A small image classifier, trained from scratch.
Model: 3.31M parameters, 24-pixel images, arch squeezenet, activation silu, depths [2, 4, 4], widths [160, 320, 640].
Rows from block 7, named by matrix and row number. Rows with one number belong to one channel. Each number is 128 + 24 x the weight over its row's rms, rounded and kept within 0 to 255. All counts start at 0. Numbers have three digits each.
# sq0: squeeze pointwise conv (model.blocks.7.sq.0.weight, 160x640x1x1), inputs 0-58
# e10: expand pointwise conv (model.blocks.7.e1.0.weight, 320x160x1x1, transposed), outputs 0-63
# e30: expand 3x3 conv (model.blocks.7.e3.0.weight, 320x160x3x3, transposed), outputs 0-6, a 3x3 kernel for each
sq0.85:140136128117157148122112138122144102131117146177110110102123124132138112143122082120131126102141136103147132142135162101141142102107131132147118142109134137134153123095120116125
e10.85:137119052130117145132069131149153070156121140137099132118122145135080120141174135119115145138143123143103129072112174132082094128146088110069142085139093136114138127130117138090096134122165154
e30.85:138137112145128125126116108126158109128178124121130109146139152111122121116120135146156115152177116121128095097093116109114114099126121186190165187164157144157151134114093138100095097095109
sq0.86:115114148181090111100117165113117146104164124132137143145156146152122113109137092130143102091140105114137085126141153125095146102117144155134166143175130113128132126168130117128
e10.86:133105141142130116160131161135081120092143101100104110144123115121107192074121099134114096108111102151145129125149104117127132156145145149121135105115111156139151163136107149162083141110126091
e30.86:120135142092099102118108121175156163153149128133165128132109114131128134119136136131114128130136139134146123129148125113129114095114097149140152099113146101103122090090099119126135175162155
sq0.87:125129117114137139129114141095120111130144071099144099140073145098111118063127131114123079125125103128116103155149116105124104099117125120126152105154103109107135118125153112119
e10.87:121150143164131158126123135102154110116187120147135167174113142120160113086157103093136099115118133082130160120118150157119156122145100128158128123147182161143057147099098174107145122124135147
e30.87:134145152131144140142153151082096117089164146117151154135135153138142169163172148094117111096158154102138144164128162155133179176158203098108116100122114169160149148149147130130137148152137
sq0.88:098146106075105125145181130152116091157106120110104129096135151137135093145081176118107114103053124171111119100108106161093118113112154138119115099122165137122082119112129142142
e10.88:081160135161126088109176092087136164124122094145169105171153123147141141128153112123138144105153140125143131134092078122111106163108109121107103105166149108088086138122110126108098173135073118
e30.88:110149157095146149123119118148142139129119154132139150125147125132125112093115126149137134136096131175156156119137105134161099151152111085078116125093112130115106129107100143113108121098137
sq0.89:117165129112132127140117131114133110104120102143137109088105116123111139117122103117113076134121142070129123101133162125131109127118135113102092084088113117135129111096146091121
e10.89:152102115107097118090134114167141159162105173085144143119161124144119134137117158106121140099121105105117118127120097110136125093119130089123117122136138095125138085122112147104109131139096162
e30.89:136122134150130148134114122099107120090129145120119128150164172138147133101080089127149169123161164125137140096099101123150117099115105116122087134125069062100067183172142176157141134108118
sq0.90:100148149117111123132125095089137134124091155176146113101124138110115169135117123110102103147149132098143140126129096102093104186141089126121103089119139109101120087083153119143
e10.90:119132163125115153123165146142121095104148142131148165150103096103086149105120114135153108152132156141092077130126150180091156121121094122119154069158128152124162139082097091141101114125159132
e30.90:102100156157141171179172159180184128142141121126142126099076096118070121130137144135183125160189148142167136114113097130126108143132133086098151107101131102132136126106096135143143113166155
sq0.91:120135125150121149125125104145119130121137084148133110131107115116115131144127167109133103157104122105128093147125132135112127114132129125145141131165112125119105133148127143110
e10.91:128132158159153170113113139147121127101115121107144121139180127114134123119077053156116155123086105115139129102145075153136134138128109154103159115086118150111160139080093140134124116149109132
e30.91:132139152126140132139134135130129129110132100098133089078098110116147139140168141111088124112137110121134087141147131110098089103096075146159177115120151097115136137111146138138150193191173
sq0.92:107106113178115135103105137122139143108137110117138161134137125101126130111127131123137100153125123112135089146144156076132126121147126120127161150153099121150137150157113127102
e10.92:125121129168120126143080132124087135107155090137091164134158115109127156120121109132101121153120129100151134086150080111127089129134106136073139099143133144128120153136113160158133116112139098
e30.92:134133145120114118144143155107130114115158111076104083156156161135116125146157162150125139138145144137120144164153149160111129196145158147145131127133122178171151158102136115105101151129123
sq0.93:131135124116134132122107108132168154142141126122124117144159109121088152135146104134170139111135150120153126148144139092144124155148099113101106106112134108147115085114129128151
e10.93:126168159095132107154146116154095137130119160106142101123140143074100140121119136129095134160125071161148090152119110104149146137174130122150118133130115152115104108148146053114157152143117062
e30.93:162150154145153137115133128086104081120122112097113097074084116100113130094088111082090095135136125130119152100096097102132119113115127064093066083107089092104112109116132134130153148116132
sq0.94:130127099164128137146133110137147119149130169103127166131124145133098125116140136134118077125130121175140139146149158133115102153148115117106154125159136116117139107120110146134
e10.94:114132160093149133193121123117154116151116129090137121173166130125190124137115147136119148124145108125117145148172140143149164085145132122123091150093112144120062127172098104125115112151127158
e30.94:114085099116098095152123101149130118146116125129105098170162139149129123132135131156135104143116109100065125140118135142119111112097099111142140123121133175178173126124119124153111101121131
sq0.95:117115129128121131137116136137110127112114107137119149113113122105149111115113099122120139123120102117109118104122161119107144094097132118106097099095131109131125152139117108125
e10.95:129103078129122087108095106122189145120136100145129146138121127151133128107113109114155113108156137108106164154124138151129093137129163063107087139115148113098137122153109157161147108122117139
e30.95:118100095131113114159139116110111096142152095132110066139149125137124107102081134125081111146104087154096116099099108132110103157137152104146132121131131128116125107104110132142133075070093
sq0.96:150119143112137100145156129100129081130139111153136103114147137171116102145131159109127101122111133151128125112133113153127132098103117112138139109140146129110154097098118119110
e10.96:136117133128125112156158142114088147120083148131146110135126143139147169100119143123139134096122124138134133166092117128125144177141168138169072117167128102126123126157099119156128160140132135
e30.96:148159163113136135098091099166155160145118152144157159142129118159149113132137116138108120148102116166152140085134090102144111120145098118108137108106127121116103114101095137123118137129147
sq0.97:137112129099099105154125113132119143119147099091137097126116114140138093118141120132148116108138103143119150100116100155077158068108132153134109074105138135171178103092105117154
e10.97:179108123123090112097145139120154173126078120096152133072109185133153145146160146111117118065145109115127120181116140140154106136144126112161075135120168061135145077144141156129107143114124151
e30.97:118116120100087095103069072127096140144112151127112152141154122114137097141097135114096134095088126110099151084110073085107083114120099157158086198189090143156079139118121143152139152098161
sq0.98:146134129150141130121122126103103094154137135126097140097134126118129126119109088112099143118105141112106100101136159134136126141117081122134122116137131113104108118107104126141
e10.98:101143108094162105120125106132136126148114128094158153117163093152103112116132140117115177082129132106080122136107136136115118107143128125081101133121132078115146119147108129125098156159132147
e30.98:113125132137152143125121113135126117132142133114090090072079072114121096089095104105111072130133108131124143084079079107117098131135108123145136118117122111093121095091062122111078088089086
sq0.99:095142137172117117107146124126106094114104160108107173086155126112132130126114125143092092094138090134109114133135136119076125145145121109101142124148129131126101128146131140100
e10.99:095168165092144139128171120123115122120114144139144104123176147147133177130111107156135085145102119122159184104129104123117150096119138147092118103100097128158125146164123120183113151165090144
e30.99:102125111116111106128123125176151143181149161153146156131145102137135111125152120139135128151066125139098151072099102091097096074081076097145128092145124114138139132139131128130156141164173
sq0.100:168068110122118115094115123099129137116143118127125116170138110128145139113138088097160128131123093122118092119114120137113154103089110128137159131141136099115182108112113116126
e10.100:168110122150119148144095166155141146092129103130123119115107148094129148076089139124124132099139090156143144160180141150144101119155125137133134123108152150133135154133141135123133121137125113
e30.100:146131155153143144156140154143145140126158134125175151143115150127085109147140123108105103100129108114117114178167186145126150125104098156138139145133154156140161117112088108116110156166140
sq0.101:122080142120155088105104133145145124125134129126185112143138154111117134075138100104149099168169117112138089138109156110136109125093101143117153138119076112129172134121109109107
e10.101:154111120148121145157111187149137151149167130105090110111139101117145138118131175121130124112145158167149134145142159132135134141153131114120148103148169143168107124104160169105115118166116138
e30.101:157147169134141153149174175098123101115147131130123137162143168160145163195169154133124159100138150105121163170134153161128130161130165115135121144149121176174158153154148146144148161149165
sq0.102:095147128142126140096123108119116146146089086125125129142117137098101145121104141077126183112113144137101110159153154125114107160100105136139137111133123114121115124122138111138
e10.102:102132140116153167108103124153135125169158110082136167134150119129126116142125158106156152112123153112096129132115139161098155124153138103095150143149136133121137107136118127152134099105090117
e30.102:107111104150136118173157134127096063139114072151121113122137146124118105093085101131127083142141053150117124078075120102123114136131129096111127124111129159125146119134118132152125088110106
sq0.103:126132095061111116112121114116117092106111129107102113105110072113125129131104145100089093128092105129089119114095111119131125149099121111111101098084129096103129113107116134080
e10.103:129152124145116140120128142128108145152130110106179082120095209133120110142073100132153143139118148119108076158114155122122124130120084166147146095103131110132137102070136076087123121128129138
e30.103:095096128125120153138148150179163151145148124140145136106109088111110113102144157152143140127114115129129116118124110111111122104113094111116138116134146136131147115124114101089107094130127
sq0.104:113138174118131158111132102114135110117134136165134121107152131117114157137133107118134148124161133099139107175136158072135104176139098122144133115119145093133109099103118149109
e10.104:132131140111117139117145177177140120184122153111131168136144133110141157104125127116134129117147121135099119102128163186097148073106138157094150079160125132126166122076096144152109120142150138
e30.104:066085127117117148152171156158178146132110150103127122107114104141129158165172153135180147125142160125158151106111066125134109125125125119113136119147147117146131113119060133142154118145112
sq0.105:158110100118136106165142157169099108131142184130100122134144106150143109155129122195127152092074128117097135101137124147148139103174163097158097168112158212104109162138116119123
e10.105:129157126113123105099137097121115143131119122108111122082121115163125102145152114087163127125158105142144159126112116079132125115146153167135122153138110113120155123156140163151129194133141098
e30.105:157170160123140138122112142127117133102095138117097153129155157153175127132132093150127128131106112179137147134155106134205136125164149133122150113096143135146163086110123120122165142135157
sq0.106:126110142116105126117120139089123141088114087110109126122129070120162139116101097116126120139131129090129116085109167148115162116110102157123103102088104088139153110127072137129
e10.106:128096109136128119135105084151139135150098127082114130052129119134091133117129148106114116107151122133116100136181093103130082103140133113119081113130154102089122077145145118126106105096126130
e30.106:172152137159144112148130104064094092113156148121135136172183177132122130135090133143146140156175148159146146144142138166157143142141112144145112119122104089106091143140123152129099100065080
sq0.107:132119124123144109132113108139149132152117120104127123152154122123092129163119125115141146105118129123140107154112155153164108113121135138165134138129145146133114113121140150162
e10.107:141122142118175097140137136171137138145129153103133148116141143156139174157142162084139124109123110170116109159150151144127111128164157108142112146166131139123114143140163135121160150113131135
e30.107:132109142144125139126118137110112103133162154113136148108124145113159136123086116115119114133181131096124108116139134114179126103135110103112109128115126109109133112140112124154147125104116
sq0.108:121127139118139129130137126103118116118117062122123105111141094111116118146111105080130137135132151075127110118102153149140130126081107135137133105103114122149127122109135151135
e10.108:137138114122147113125101118141174119151096154084134146115141126160113135134125145057085130101128125108090079152146120146104082154124128130130087127166142111053139103138154105078117145112117168
e30.108:130116103142118115120080086075119095104147133102130101155155147130142136098080137138144115136160107131132101128132139131153130130124096151137115150135095091094077154152119143137113068053056
sq0.109:126164123126147102138155122151162135149147185135137099097133139130097091159126128144130119096142181151154128118146132093126111126132127162118114119143162146154146130137125128131
e10.109:153103096108089123121134138144146108140071170117173155099081168136153106118110155121129121079135129124102151142134130122169122117091114132147129150139120086115074076119137132132131095089119168
e30.109:157124129110064075068064065168141155148117129144133110078099112096138152131148142132116133142128130137140150087136122139164153141156177120109094145127078132137079119124113128167156139139136
sq0.110:166156108144157122131131134125115103152135114137087172121113150117146092152127112135115155112131144161131134121150138156164140124126136096147137173117142144099105155158150094137
e10.110:139173129126120077120125119121089106150119123138058116074143123169117115140170143095116135121156131106110108108116141105135127125118118107097106159157166139144131141156104145115111169139155119
e30.110:180159148155144145160140158146120129136112142144136145138152114161171125141133105131085076130084070154116098144165148132174144132146160163152196140139171147142168092100115118107141097117128
sq0.111:120128116104109139102118120136120118114124110112108101132154080127145142133133125113126101118119134145114141136143143092114137157103145121126131109107130137128135121104105142096
e10.111:137103155119096117119134136135144144175097127088144112087102158128147156122069156123166141119152143163126119132164155138150169087091131161154146080119112117141111077090135126142121119113133141
e30.111:143141138142135156159156159143144136126132125118122130178174143149159129126143116161161140135137103137146125123141122140164126114131102137128142131131163139143159125123116141148123155168154
sq0.112:129146132125117154138129116126135117113142090118111135115123137125093081145127132096136114132139199187116139137156153135144142096112131119133112093130163115145135108089108142123
e10.112:159122130108134150134141141177123106177078151093126129116134173141153159141123144090153144092171068135119111129113141175101131102094117153139106124124119109113125073115118138116134162127135178
e30.112:112109105108095105093071099167122166187126141145150128145157127172171125128138122166154152143122131108121116075110060100121077105109089158169142154161125129138123143146108172173151132128141
sq0.113:106105137146115125101126129133158153147166091125155165152147162146113120130153110121166097111170126147164134105103140134101132103151142143097148133136140128144157124138108144142
e10.113:112109175126121082178131118125136127128118164093123101098150125068181150136106122114108118160144110151135165156144124124127149132132117091096086184104079142113115148131131165130128167094098150
e30.113:134112107115094074119082071139147158168138162129165160108146136102137130121125140138162166126154158116128138160161148126134139139122125155131122136131133139112126120124133114134152163123146
sq0.114:139104094132137107121113145126141125141137136115103140152078131117123105121128121118137144062126122134144124112125135118159125115090109137135162147158098135148125136138102123107
e10.114:117138089129147075121073159123124116153137101111098062121133128104135131139149114097104130109160083168099116135143176110142106158150142110089129096122083156122141146119122095112115143134182143
e30.114:144114115163144138117115123115127125143164131121148078101100098100121109091110128107107110137151118099107067096086096105120089125124120115116135149132128127111132074093109080083097073088098
sq0.115:118149110145122149109125114139114101130104104118084136105149131110132131109134153139098087130116099153096132127133116086121140150157125107097130129125114141107103144148163150093
e10.115:108156154100132185097114123164124135143115126131145123091136118123150088117079130120114144111050100111168129061124103095138141102119152122123130119162141139125096102143116090128173127164097094
e30.115:130125137144128154126126155122114102103124119104117114097114113114143142118132118091053051112099112144157165161133097148123109126127125146149115138137108123119112136116113136159145148160126
sq0.116:113117139138143137151138134132153143133133140129140134125133136138105133125113131143144124144121135106135111128099126107139120131091122145144132124108135129123134136132131132157
e10.116:119143093097127186125110128149157161145137150081134113145109128153133133143127157167115100131128107121106133117134139143162110148152139114133144145127117131138129137122141124167161126116154151
e30.116:102111124144144150132146148112128070132152085126140088081097092110123089094097080102148138124141093131121098062075109097119119125148132080111108129146103139113075112144122139133114132133113
sq0.117:103113141094107112088123116149133142095179113104112128168121120140165122120153128092169131139170138141147117157134159102149136114085126131110198157151117095150166115141113136099
e10.117:147133148165112093175098140111141140113137116101095090096110140100109163073130137104125099152127083204153111157133170130124155137142098121120123102112137162126122131110165125125103110109135104
e30.117:147128151118107113109095105138144159149168175151195179126120112113123100125130153131132152116142158094118139144129129159148131140117134128135136126139115133117103121117121108129116148145138
sq0.118:141130123117105129114105126129115103115106134128106118146115127133133133116080107148112107148124119123063126142138111107112121131153133102098123137117128139087134131140158116128
e10.118:167124137123148126132126117112126135090122152161111097149150144125160127146121159196107132133080140107120101100101151143151119138113154101169122144093145164126140143172109106114160149160133127
e30.118:139128114156150151153152149118135109138165128126170156123135117130138140163157162109100068131130092141153125161173170161159158158156160111116115102123133132127136132128111131138109143151139
sq0.119:157125096134158111127158155169128108142126218153123111125131112158111142151118139191116123097094123113130127116130103135148106148173164133141122169136124186113093133143134137125
e10.119:094135137083142118124172116142099118130126119121142103099126121124122115150154146119147118119161123124145156098136150083093156085131137151098157127147078131148135122153094128128105154155159114
e30.119:149147148117119135099116144137141158116126150123123145153164152148143132119110086141131119128109113143125129112130087124156118108138123151131159137140149153149170075069113126126161148143153
sq0.120:143112106106168124133127141140149105144141163144133121120123115133143113126124131127107109101126120134141128117105112122139133109118145134142175120144105148143136130126105134101
e10.120:130118118149136115105109105108144087107155153130120109151125139137089135150164121182132129134141115135147123115096154134073124155118090099146150082120089150150137135127106118167113165138167144
e30.120:137126125136137131108117105136155152149177148123151137103136137097114117102123099119131104135159111130151095090104118078098120085105133138151154139143151142135141101096108127101103125117095
sq0.121:117145117127152150114129138139133058149121175121098142058167147154114132152119135137114157119125120153120128151147153093122113163141152125147148125130152151120092111137115160075
e10.121:131133118115147164162143131132126089146116124134140120122152151101138116086126161167135143126128177147122139130141153134138139111146103133105182131146129152121071109127102139112114099139141138
e30.121:075066070102096095116117120154155156121108145116131135088146139109163161107136114105135149069128166131168166078122100123157122090101091121092082130105108130122116145135122154167170129141128
sq0.122:087172141143137135100081131119119122173138139136156157107140191114102156132128113123125123119141127131154142155141127123084137165152113116119134131145144138125114128137166115127
e10.122:086140148105165164134128120124140098114143121107127148117151107111125099144146072154158132116141136128099107134149120146098132107137099111120161114155143135114138097106077116107117138129123129
e30.122:089066097137088107143121112144131137143110133149147147112124119146137141140152149141143130144125152139137124121134119128131130153147148107103128131136139163154164104115099135154127113127121
sq0.123:126139130153137117136123155113106105113107138136129145121134134129125130110091083141114110124143118122084104124143156122126115145165120118124137153139121136097118135132143087084
e10.123:082124125121110125101165127137117127173134104102132145103157166111107106103131152121149094131130150118142160084160135146065154049139137156122147121120132163143126151110135135149095155167139093
e30.123:173136140156137134167146153123145136108101125116104140153163148142141100120095062157125142149097121169126124122115119132132117102109083128131149122143146124134135101120097133124128136145139
sq0.124:131128119097141149138158125145125139103128145101124126130120147142154116129131137127136141121140131142132153117157136119139126086109146137120123126125132134136114123125096132128
e10.124:144120139142088132115109146126130108161150122117157116106104136172135109099196137072149103149171133153137145103071145102119134134106102130113112115178150127127091119105153175108108110098152119
e30.124:142135137130102111122123137107110113120109153150166194141118124129158119112096076135117109132117097150146134154153120139171112076102085119114145120132151152153161148124150151164187136140148
sq0.125:105146125109140154135174098110139095142105153138140086118109090136112148148127166130108095146097107088118121158100128115134103161147122143133146089129109112107120097098146182119
e10.125:158174191120139106105142145153136128142131109114156110086132173144141143112131127101143166131142120139155114141152109125113165133064105150130140115100106154161157163087150081127116125163134121
e30.125:100129137110129137108121110145138146124121130101091094159149132154134165138148154120135100122125113115094094141132118114097095092087057117104142098112129160160166144130146146111157131121128
sq0.126:108123137119127132122094102186123148132160126112119129129126128129124127108163089130151135090135121125147134121140150089130132118115102084110146130118124104165114123144098108117
e10.126:110131121110071128150136151148184132144158152125126130134106122120100110103149113128131102147120106136135091151122125133120142135143127112131109092101136162063114131123143106125151150122099107
e30.126:154130135135110133124139120106132112111114136113155134147142142138148143099079097072109094115116121123137125100094111112139138118134150120140125158164119140151109100124127145141152133101119
sq0.127:111129092123147114126112112134133167170141091124164146159108167117140115105143128126164149146117109137157140106109120150100132133126112136112118113127118112129133138145165101177
e10.127:100106124109152136109129084084164154103154141076100109122120119143131113172114067157097145135099139131138109139065080138138129083147153058140111138088113097095155122124137078093131141100117089
e30.127:116093083116091130123133141104096080147128142151155157111118114132145130145124126117127104134126121164137149126122133134160130137145153108110099154148146168152165095097110132125113130105104
sq0.128:149109124099126127135134128171126088098135145117073110114156075140146139149104152127120120118095084153094106147130140104148122118112133130133146122124130126120128126137103148090
e10.128:084164140141119113200118139136096166148118108150134073142163176115094128150140119075128125147144125159142114145108136119094108148079114142114092100154152112107127136138091116111095179129077113
e30.128:093126117120154133141130125133132119153135170128169164145140127127105090105114113141134120155119148146149147137143093166164110156154094101124132095131112102126119127113109120091109096092118
sq0.129:134129092124145121118142113128163152139105154121131110135108114101124119128098124133114140147116110110142120091141081110142106127114117129129137118101089106137133123125129124136
e10.129:139131108129135151119116125150120128118164139148139125150132120101147132136121143143138134111068171129133116131140144144135167144111100107141146082122132148134111132100125114136139134124104119
e30.129:119123118137134140124140141142153137134160126131169152147101104136095128126136129082073084094140116119151141146124141162134163154153147098117112113115140171152159140134114135138123112148129
sq0.130:162122119097145107116119132091130158100125143136135102119155115126144140112115114108160171117147127083143159128125115146142182139098129146179158145108094132154148139120106103133
e10.130:125140126135140121116087143134112107148167121094071131110136123149103138097130183139089129113105180142097124072152141121135099132131124113099131151182153174153157112108138172139100139159179089
e30.130:165171155153169140143140118122099081136127110138108121146145150124123133137108112118117111130137104151131141119121132123144133137135148134141115140131114120125103155145119162132110136119108
sq0.131:116142153126132130137185093146148102146135144135128120095119146146114111169146147105111071115127149151147137120095109098137126128116133158146147102130150110148109094108117200124
e10.131:136158136104106085129127128136135125159131139106148115135094172101127138150136109097124154151127139113157120151106144141134145153081106155132152126118108136169119142090153121142081134140134160
e30.131:102108117119134129110127115153143160146120134143129133116125120142134178143164166122139135137137126112112119140128128141123130124113109106100117118115139148150153126121126135110150137140155
sq0.132:120140127111125156123171118116116082114128141118099109114132053147122132157115175127120104124122127105107114144104115105128130170131117145126122113113106135120111111110085205090
e10.132:110138144118079112144122141155123116154115105099166105091095168157143107092110134121132147150139150135139100133118144122134139109104110170130167088103112103140114101085139086133105114135158108
e30.132:091108119111134142148147141155136143143119130120115120115122103122141154111146151143156124141140136125131126122132110126110116089091077103101110114130130150150153121105127123105144131142139
sq0.133:127131114097134111124156136128148113141148155164123110107136141136139145109175135130122124138138133126140152118122097115124136152112150152138089122106115149124148141146139134135
e10.133:121088109139099118134093132133127140178113143144143108095095142136162110138146152145092098103143162125118136138137099110127148125119120109138154122143143127105095105120126112110146103113119145
e30.133:135130125126111128118102118154149124162113075148107069135134132149141125138162145131091094166096070178106077085113115117138151169168178130139165133134168133143170103106097109126106096088100
sq0.134:140119102104124120119142163126119111109143123092111109122109120142159083118141138139113127092116101120137098091132138149104134075131158130121127120119127140121138133110105138111
e10.134:171128117150109118127154134165111157148087156100137100112128147142141175146173114067134149103161087124160148157143106124163123139152159092151071135148104089133136136146124139159133171130127129
e30.134:151152136132129143117100115106100124091105144104114152133177177109149116105103116154137174106118156164152166090117107114150124105142130124113101157146113112150101126151168111139158149122155
sq0.135:104159125117105157125141146153131104091129098108099124114129073141122142154118130112120138106125123134113122154160163071135124123120138123124135125131156126124109137138090146107
e10.135:117092136120101111153131140156126072177144115116156150116100142158120100109179142093160125138134146151090154114113141145096146117082106157110125089153173110132102083086137175123115126115128144
e30.135:095110094091100090121118121168115122112078102101132121114101125113110102119098099144120116122084097128138137129127100156151113114097071125120149135146160132163143117099099114115124107119120
sq0.136:128126154129124147133137149147169132120131115146127134114164113133159144137121151126128120099136126120148114119137122158136125127123150125141137131127138136151129145152098142128
e10.136:156102120121121154119141131148110174121116100112133098124123109166174145133120122113136163095134099140159138110115118112181122159123147130158120137109121098149106126138178153185124172111121127
e30.136:138138160113114131146128158151123152137122125121126141106115112125152126106095104121099147101102120110128137096120092098125095032046028149148170136138150078102090153147171159156176201191198
sq0.137:131087092109126111117087138126124157083128113124110117123096103130157138090120107125121123118117110120110142084129114137141151125099141120133126122087098140137132138114104100140
e10.137:136102130161083123083137053144109150162110149123115141086129135153115150144107157121128127098122141104151122143138100063149140112123155115145127115140153128129144082116135105118157142115135107
e30.137:170152149165143144161143154116107101130115112119140121181165166138103108118093124132120116132113119167157161112138116140141144125115107126139120134129123111101092137108104139140130140158155
sq0.138:147113112115136116130141120154125138136094115112138124120134113103118126109127144105109110108122106135139119137112106140128135124126099141137126111100099116137148116121100155132
e10.138:091140136118104164134085078115085100154114141132150109118143135068116112139130113154104136120170124116135147119174080121125114105145075140083121138118089145058141142100139107126104130095124150
e30.138:099102088082105101098108103128138155117109120092081060117157127106113122122132122109172146130157137106096061121107126101101113143131132109118122101101109103101106137137132133122132117092092
sq0.139:129116100103145090114098132151155140135182154116125116140125121140135111109185103141156156107166131145156117136136140111154139132141125142116129146111112121152151124133103112127
e10.139:124116179145116130127111136120140126126136123086115084120120136089146149120141116121096103136167078188152153150142137118116138116145117109137127126123121154123053140126148134122126135126128099
e30.139:173135138138116109121130127092114120136137143139152152117133143120144137125110136115131135152156139152153150102100109120147142107112133098107086119134094118118126083108132115122153172112125
sq0.140:110111121135141129098123146145114090102111134139114149106119122121156127113149135121131141149148146133106143127132155102139150122108140130103102129110105100125158153151135129124
e10.140:086074081149101097128090122087162130147113138088119108144117114131140117084104120101103111117141089120127175129122112171132078103130140085078116138103113144146101130132101154160137076140139106
e30.140:142118109155122113157139140107100080154146098132118072133145121124105102110120144109092154158099127149088135103079118121074110170132145094159115109134122115115131111119139130144147102111133
sq0.141:089138163119123141075104121142116141130144120142170111128113145095139127107142117113137146121180137105142107158147137081103092123114112118081164112152136090136133129150109104108
e10.141:112083126156138143114131144135181109118161097124108165160126115100141142128126099132114130159137117147120106130116149167112133125125108126135127072148163149108141122105066141128136094118118174
e30.141:110084129127118117142145125122150158146156169125172158141148153122114132129131144114161136147169157108132115116114129157150159161162199090112115126145116135155128095110094103125094068096084
sq0.142:126139141118124131148143131119106143083155085106109133158117107149137114129142147120137146130125130131129132136143137160119137104109131134133154148161136160136160143132079128123
e10.142:136122104145081123110120121120115114159115090132135154099099144161136102081163155119150110110130147116134138106116138086146125142083094114167082119175165096118103116116134135133112139082141140
e30.142:178160168152139143150124132124115136103092121107125146126115131152114132120091131134114129130088100173158140144154128133142135103103088124135136115129117139119111122111126127120150138166181
sq0.143:145105130124111135114129126129138110109130101130117119118120149099137120111109123130122111125128118112146086114140155148098139104106135142127133112143112129153151132118114139119
e10.143:146141118132109130150101150092132167111120103141106092163153145146122124118136113121096135091132114098134143162097132152161099128159160077119098134118127128158126125166134147163109132173142142
e30.143:107127134132155141149126114153122128150139138109105121184178129140122103120140157167101127144101127121088161123102089145126095150153133123158114123134146125127147153135142134139127072089114
sq0.144:142105098119116130150119145146122111114147126102096110127115090155119118127129148136124130127064129151093156120122106114135140127138151087134120114140124145093130127127117124091
e10.144:160119146155115144095145122162112121152124166131154147138109167150186149175087143164173158091167118132141101130124156113142129136113107172165132095133115097156154075102122114134166114096168163
e30.144:144128138131117134129125127153154150154147139151154143153151147152131103114106116138121131135124094158162129116164129149201160150185144156160162157153167139135137095105093129138108131144157
sq0.145:135102096139126108133125156093113152117162143099105134170139144131146108125142124156136155100095143133130110130129142146138143135165126080127145142148155135123113125120123113140
e10.145:123163144111133084151152102118139153122084108130137088113127152123137144117132110106138104102112090181150128152129114097119143120172128134159114146109081160136132137130124124120117182135113093
e30.145:168180165121140142119125123137132131125128141101093120118143150122123155129119132121093110137119120172123152123128117088140134089132132120119135094094123143135133063096101111113129164147147
sq0.146:089114144145106138124107128092108120128148117117128133154117118140126156092132096119145141101144114125118100162126153088089119149112129119109165122126090128108157125139109099095
e10.146:065123155106154143129099153126118123153174106111122152170111130107143165113142134144139140127120175203113113146133137183078162169129122122120114076169154143118116117110117148106140114115145154
e30.146:091114128130159143139165148112119091144126080132129097113100100127130113091121124092127107150158107146134103076097125102102124114117113056080138093098149135134139097129104115138130115156159
sq0.147:100143101077094129146137103143088105132110103104115088099131140129117129144103179114126128102088108178118107147138119141102129157121128125103131101139146131102115102101131119103
e10.147:091182183148111126147195139101137144164138133135172134144131153131139127111136127108153119138127112124140103161096115121114153140114083136135137088136131136106120161088139089106131150151105121
e30.147:123132132138144141146138147143144125131117139110119132121162138124114124086105129141132129123081108155155152123152137131161126127148127069096126117119107134138119129141130120103121126131142
sq0.148:136121102140153106117129131136122127182139110114155185148118173130132129118130134120143110113130120199139127148126125161120145127126133120119154135154129123124145147114148125167
e10.148:117144110105162129147127126107133098084148105091107107112115126129162070133138087114136155123125130136112145139162133134135120131148096107114125164137140146113102092132133152106142172119122115
e30.148:102073081156110121166158138131130141120093138130133141119129126145148145140142120139147138129118124119122113124145141126134134134131134130111123152131154164164150105125127127157133103122101
sq0.149:139109103130152118125115146118106132147155100113113151144116139134157090122151085124130124082124119135122115116108159136124148094124112137125148145125133133138130132144127129115
e10.149:107113133126083129130146126129149163119134122140112106116118122086118128103127136130139104134108098141146131126098107105101158126109135086126075119079107127084112128123133101138119163131098115
e30.149:170142139161156143146134134083129128112128126123178150144170150144165135127113108112136120129137136160178155146139120142143147115112128093106076117151111099128103111114133134123139158130111
sq0.150:110175126121123161082120134127128104124147109126122132085121163109112141135114112131104147082136142162136130183219151090117116161137131110089120110128148090113093128126113124096
e10.150:101117111092168154137153139152164077137117133098128157118141135158153103137141120146169170125135106127098094132146132148069124100122139120097108121141160149127116106114083120128158114096121157
e30.150:067073086107107096133141108161152173146110138139144128094095095135138136118135118148150148135124141132131123081105084110128113126127133133142162126155147137154161086130099128187133106126111
sq0.151:085159133127109165140164126144132165140137089101147109147116117107128120157128144125154153110132152107150079172143124120109104129128131135135128142149130120132120146164115156147
e10.151:143087098122141115111091157179140115170111093097140142107144127147153158117116140124145146075142115139122140091117110100129139128102145125119126109141162087156112142126109132144098140102110119
e30.151:114130145080099120135152168135110144118091090114103074148143123141170133118135109158142152146142119129115082130137115126138102095111082144164192104146168128142152153144158152166159161163146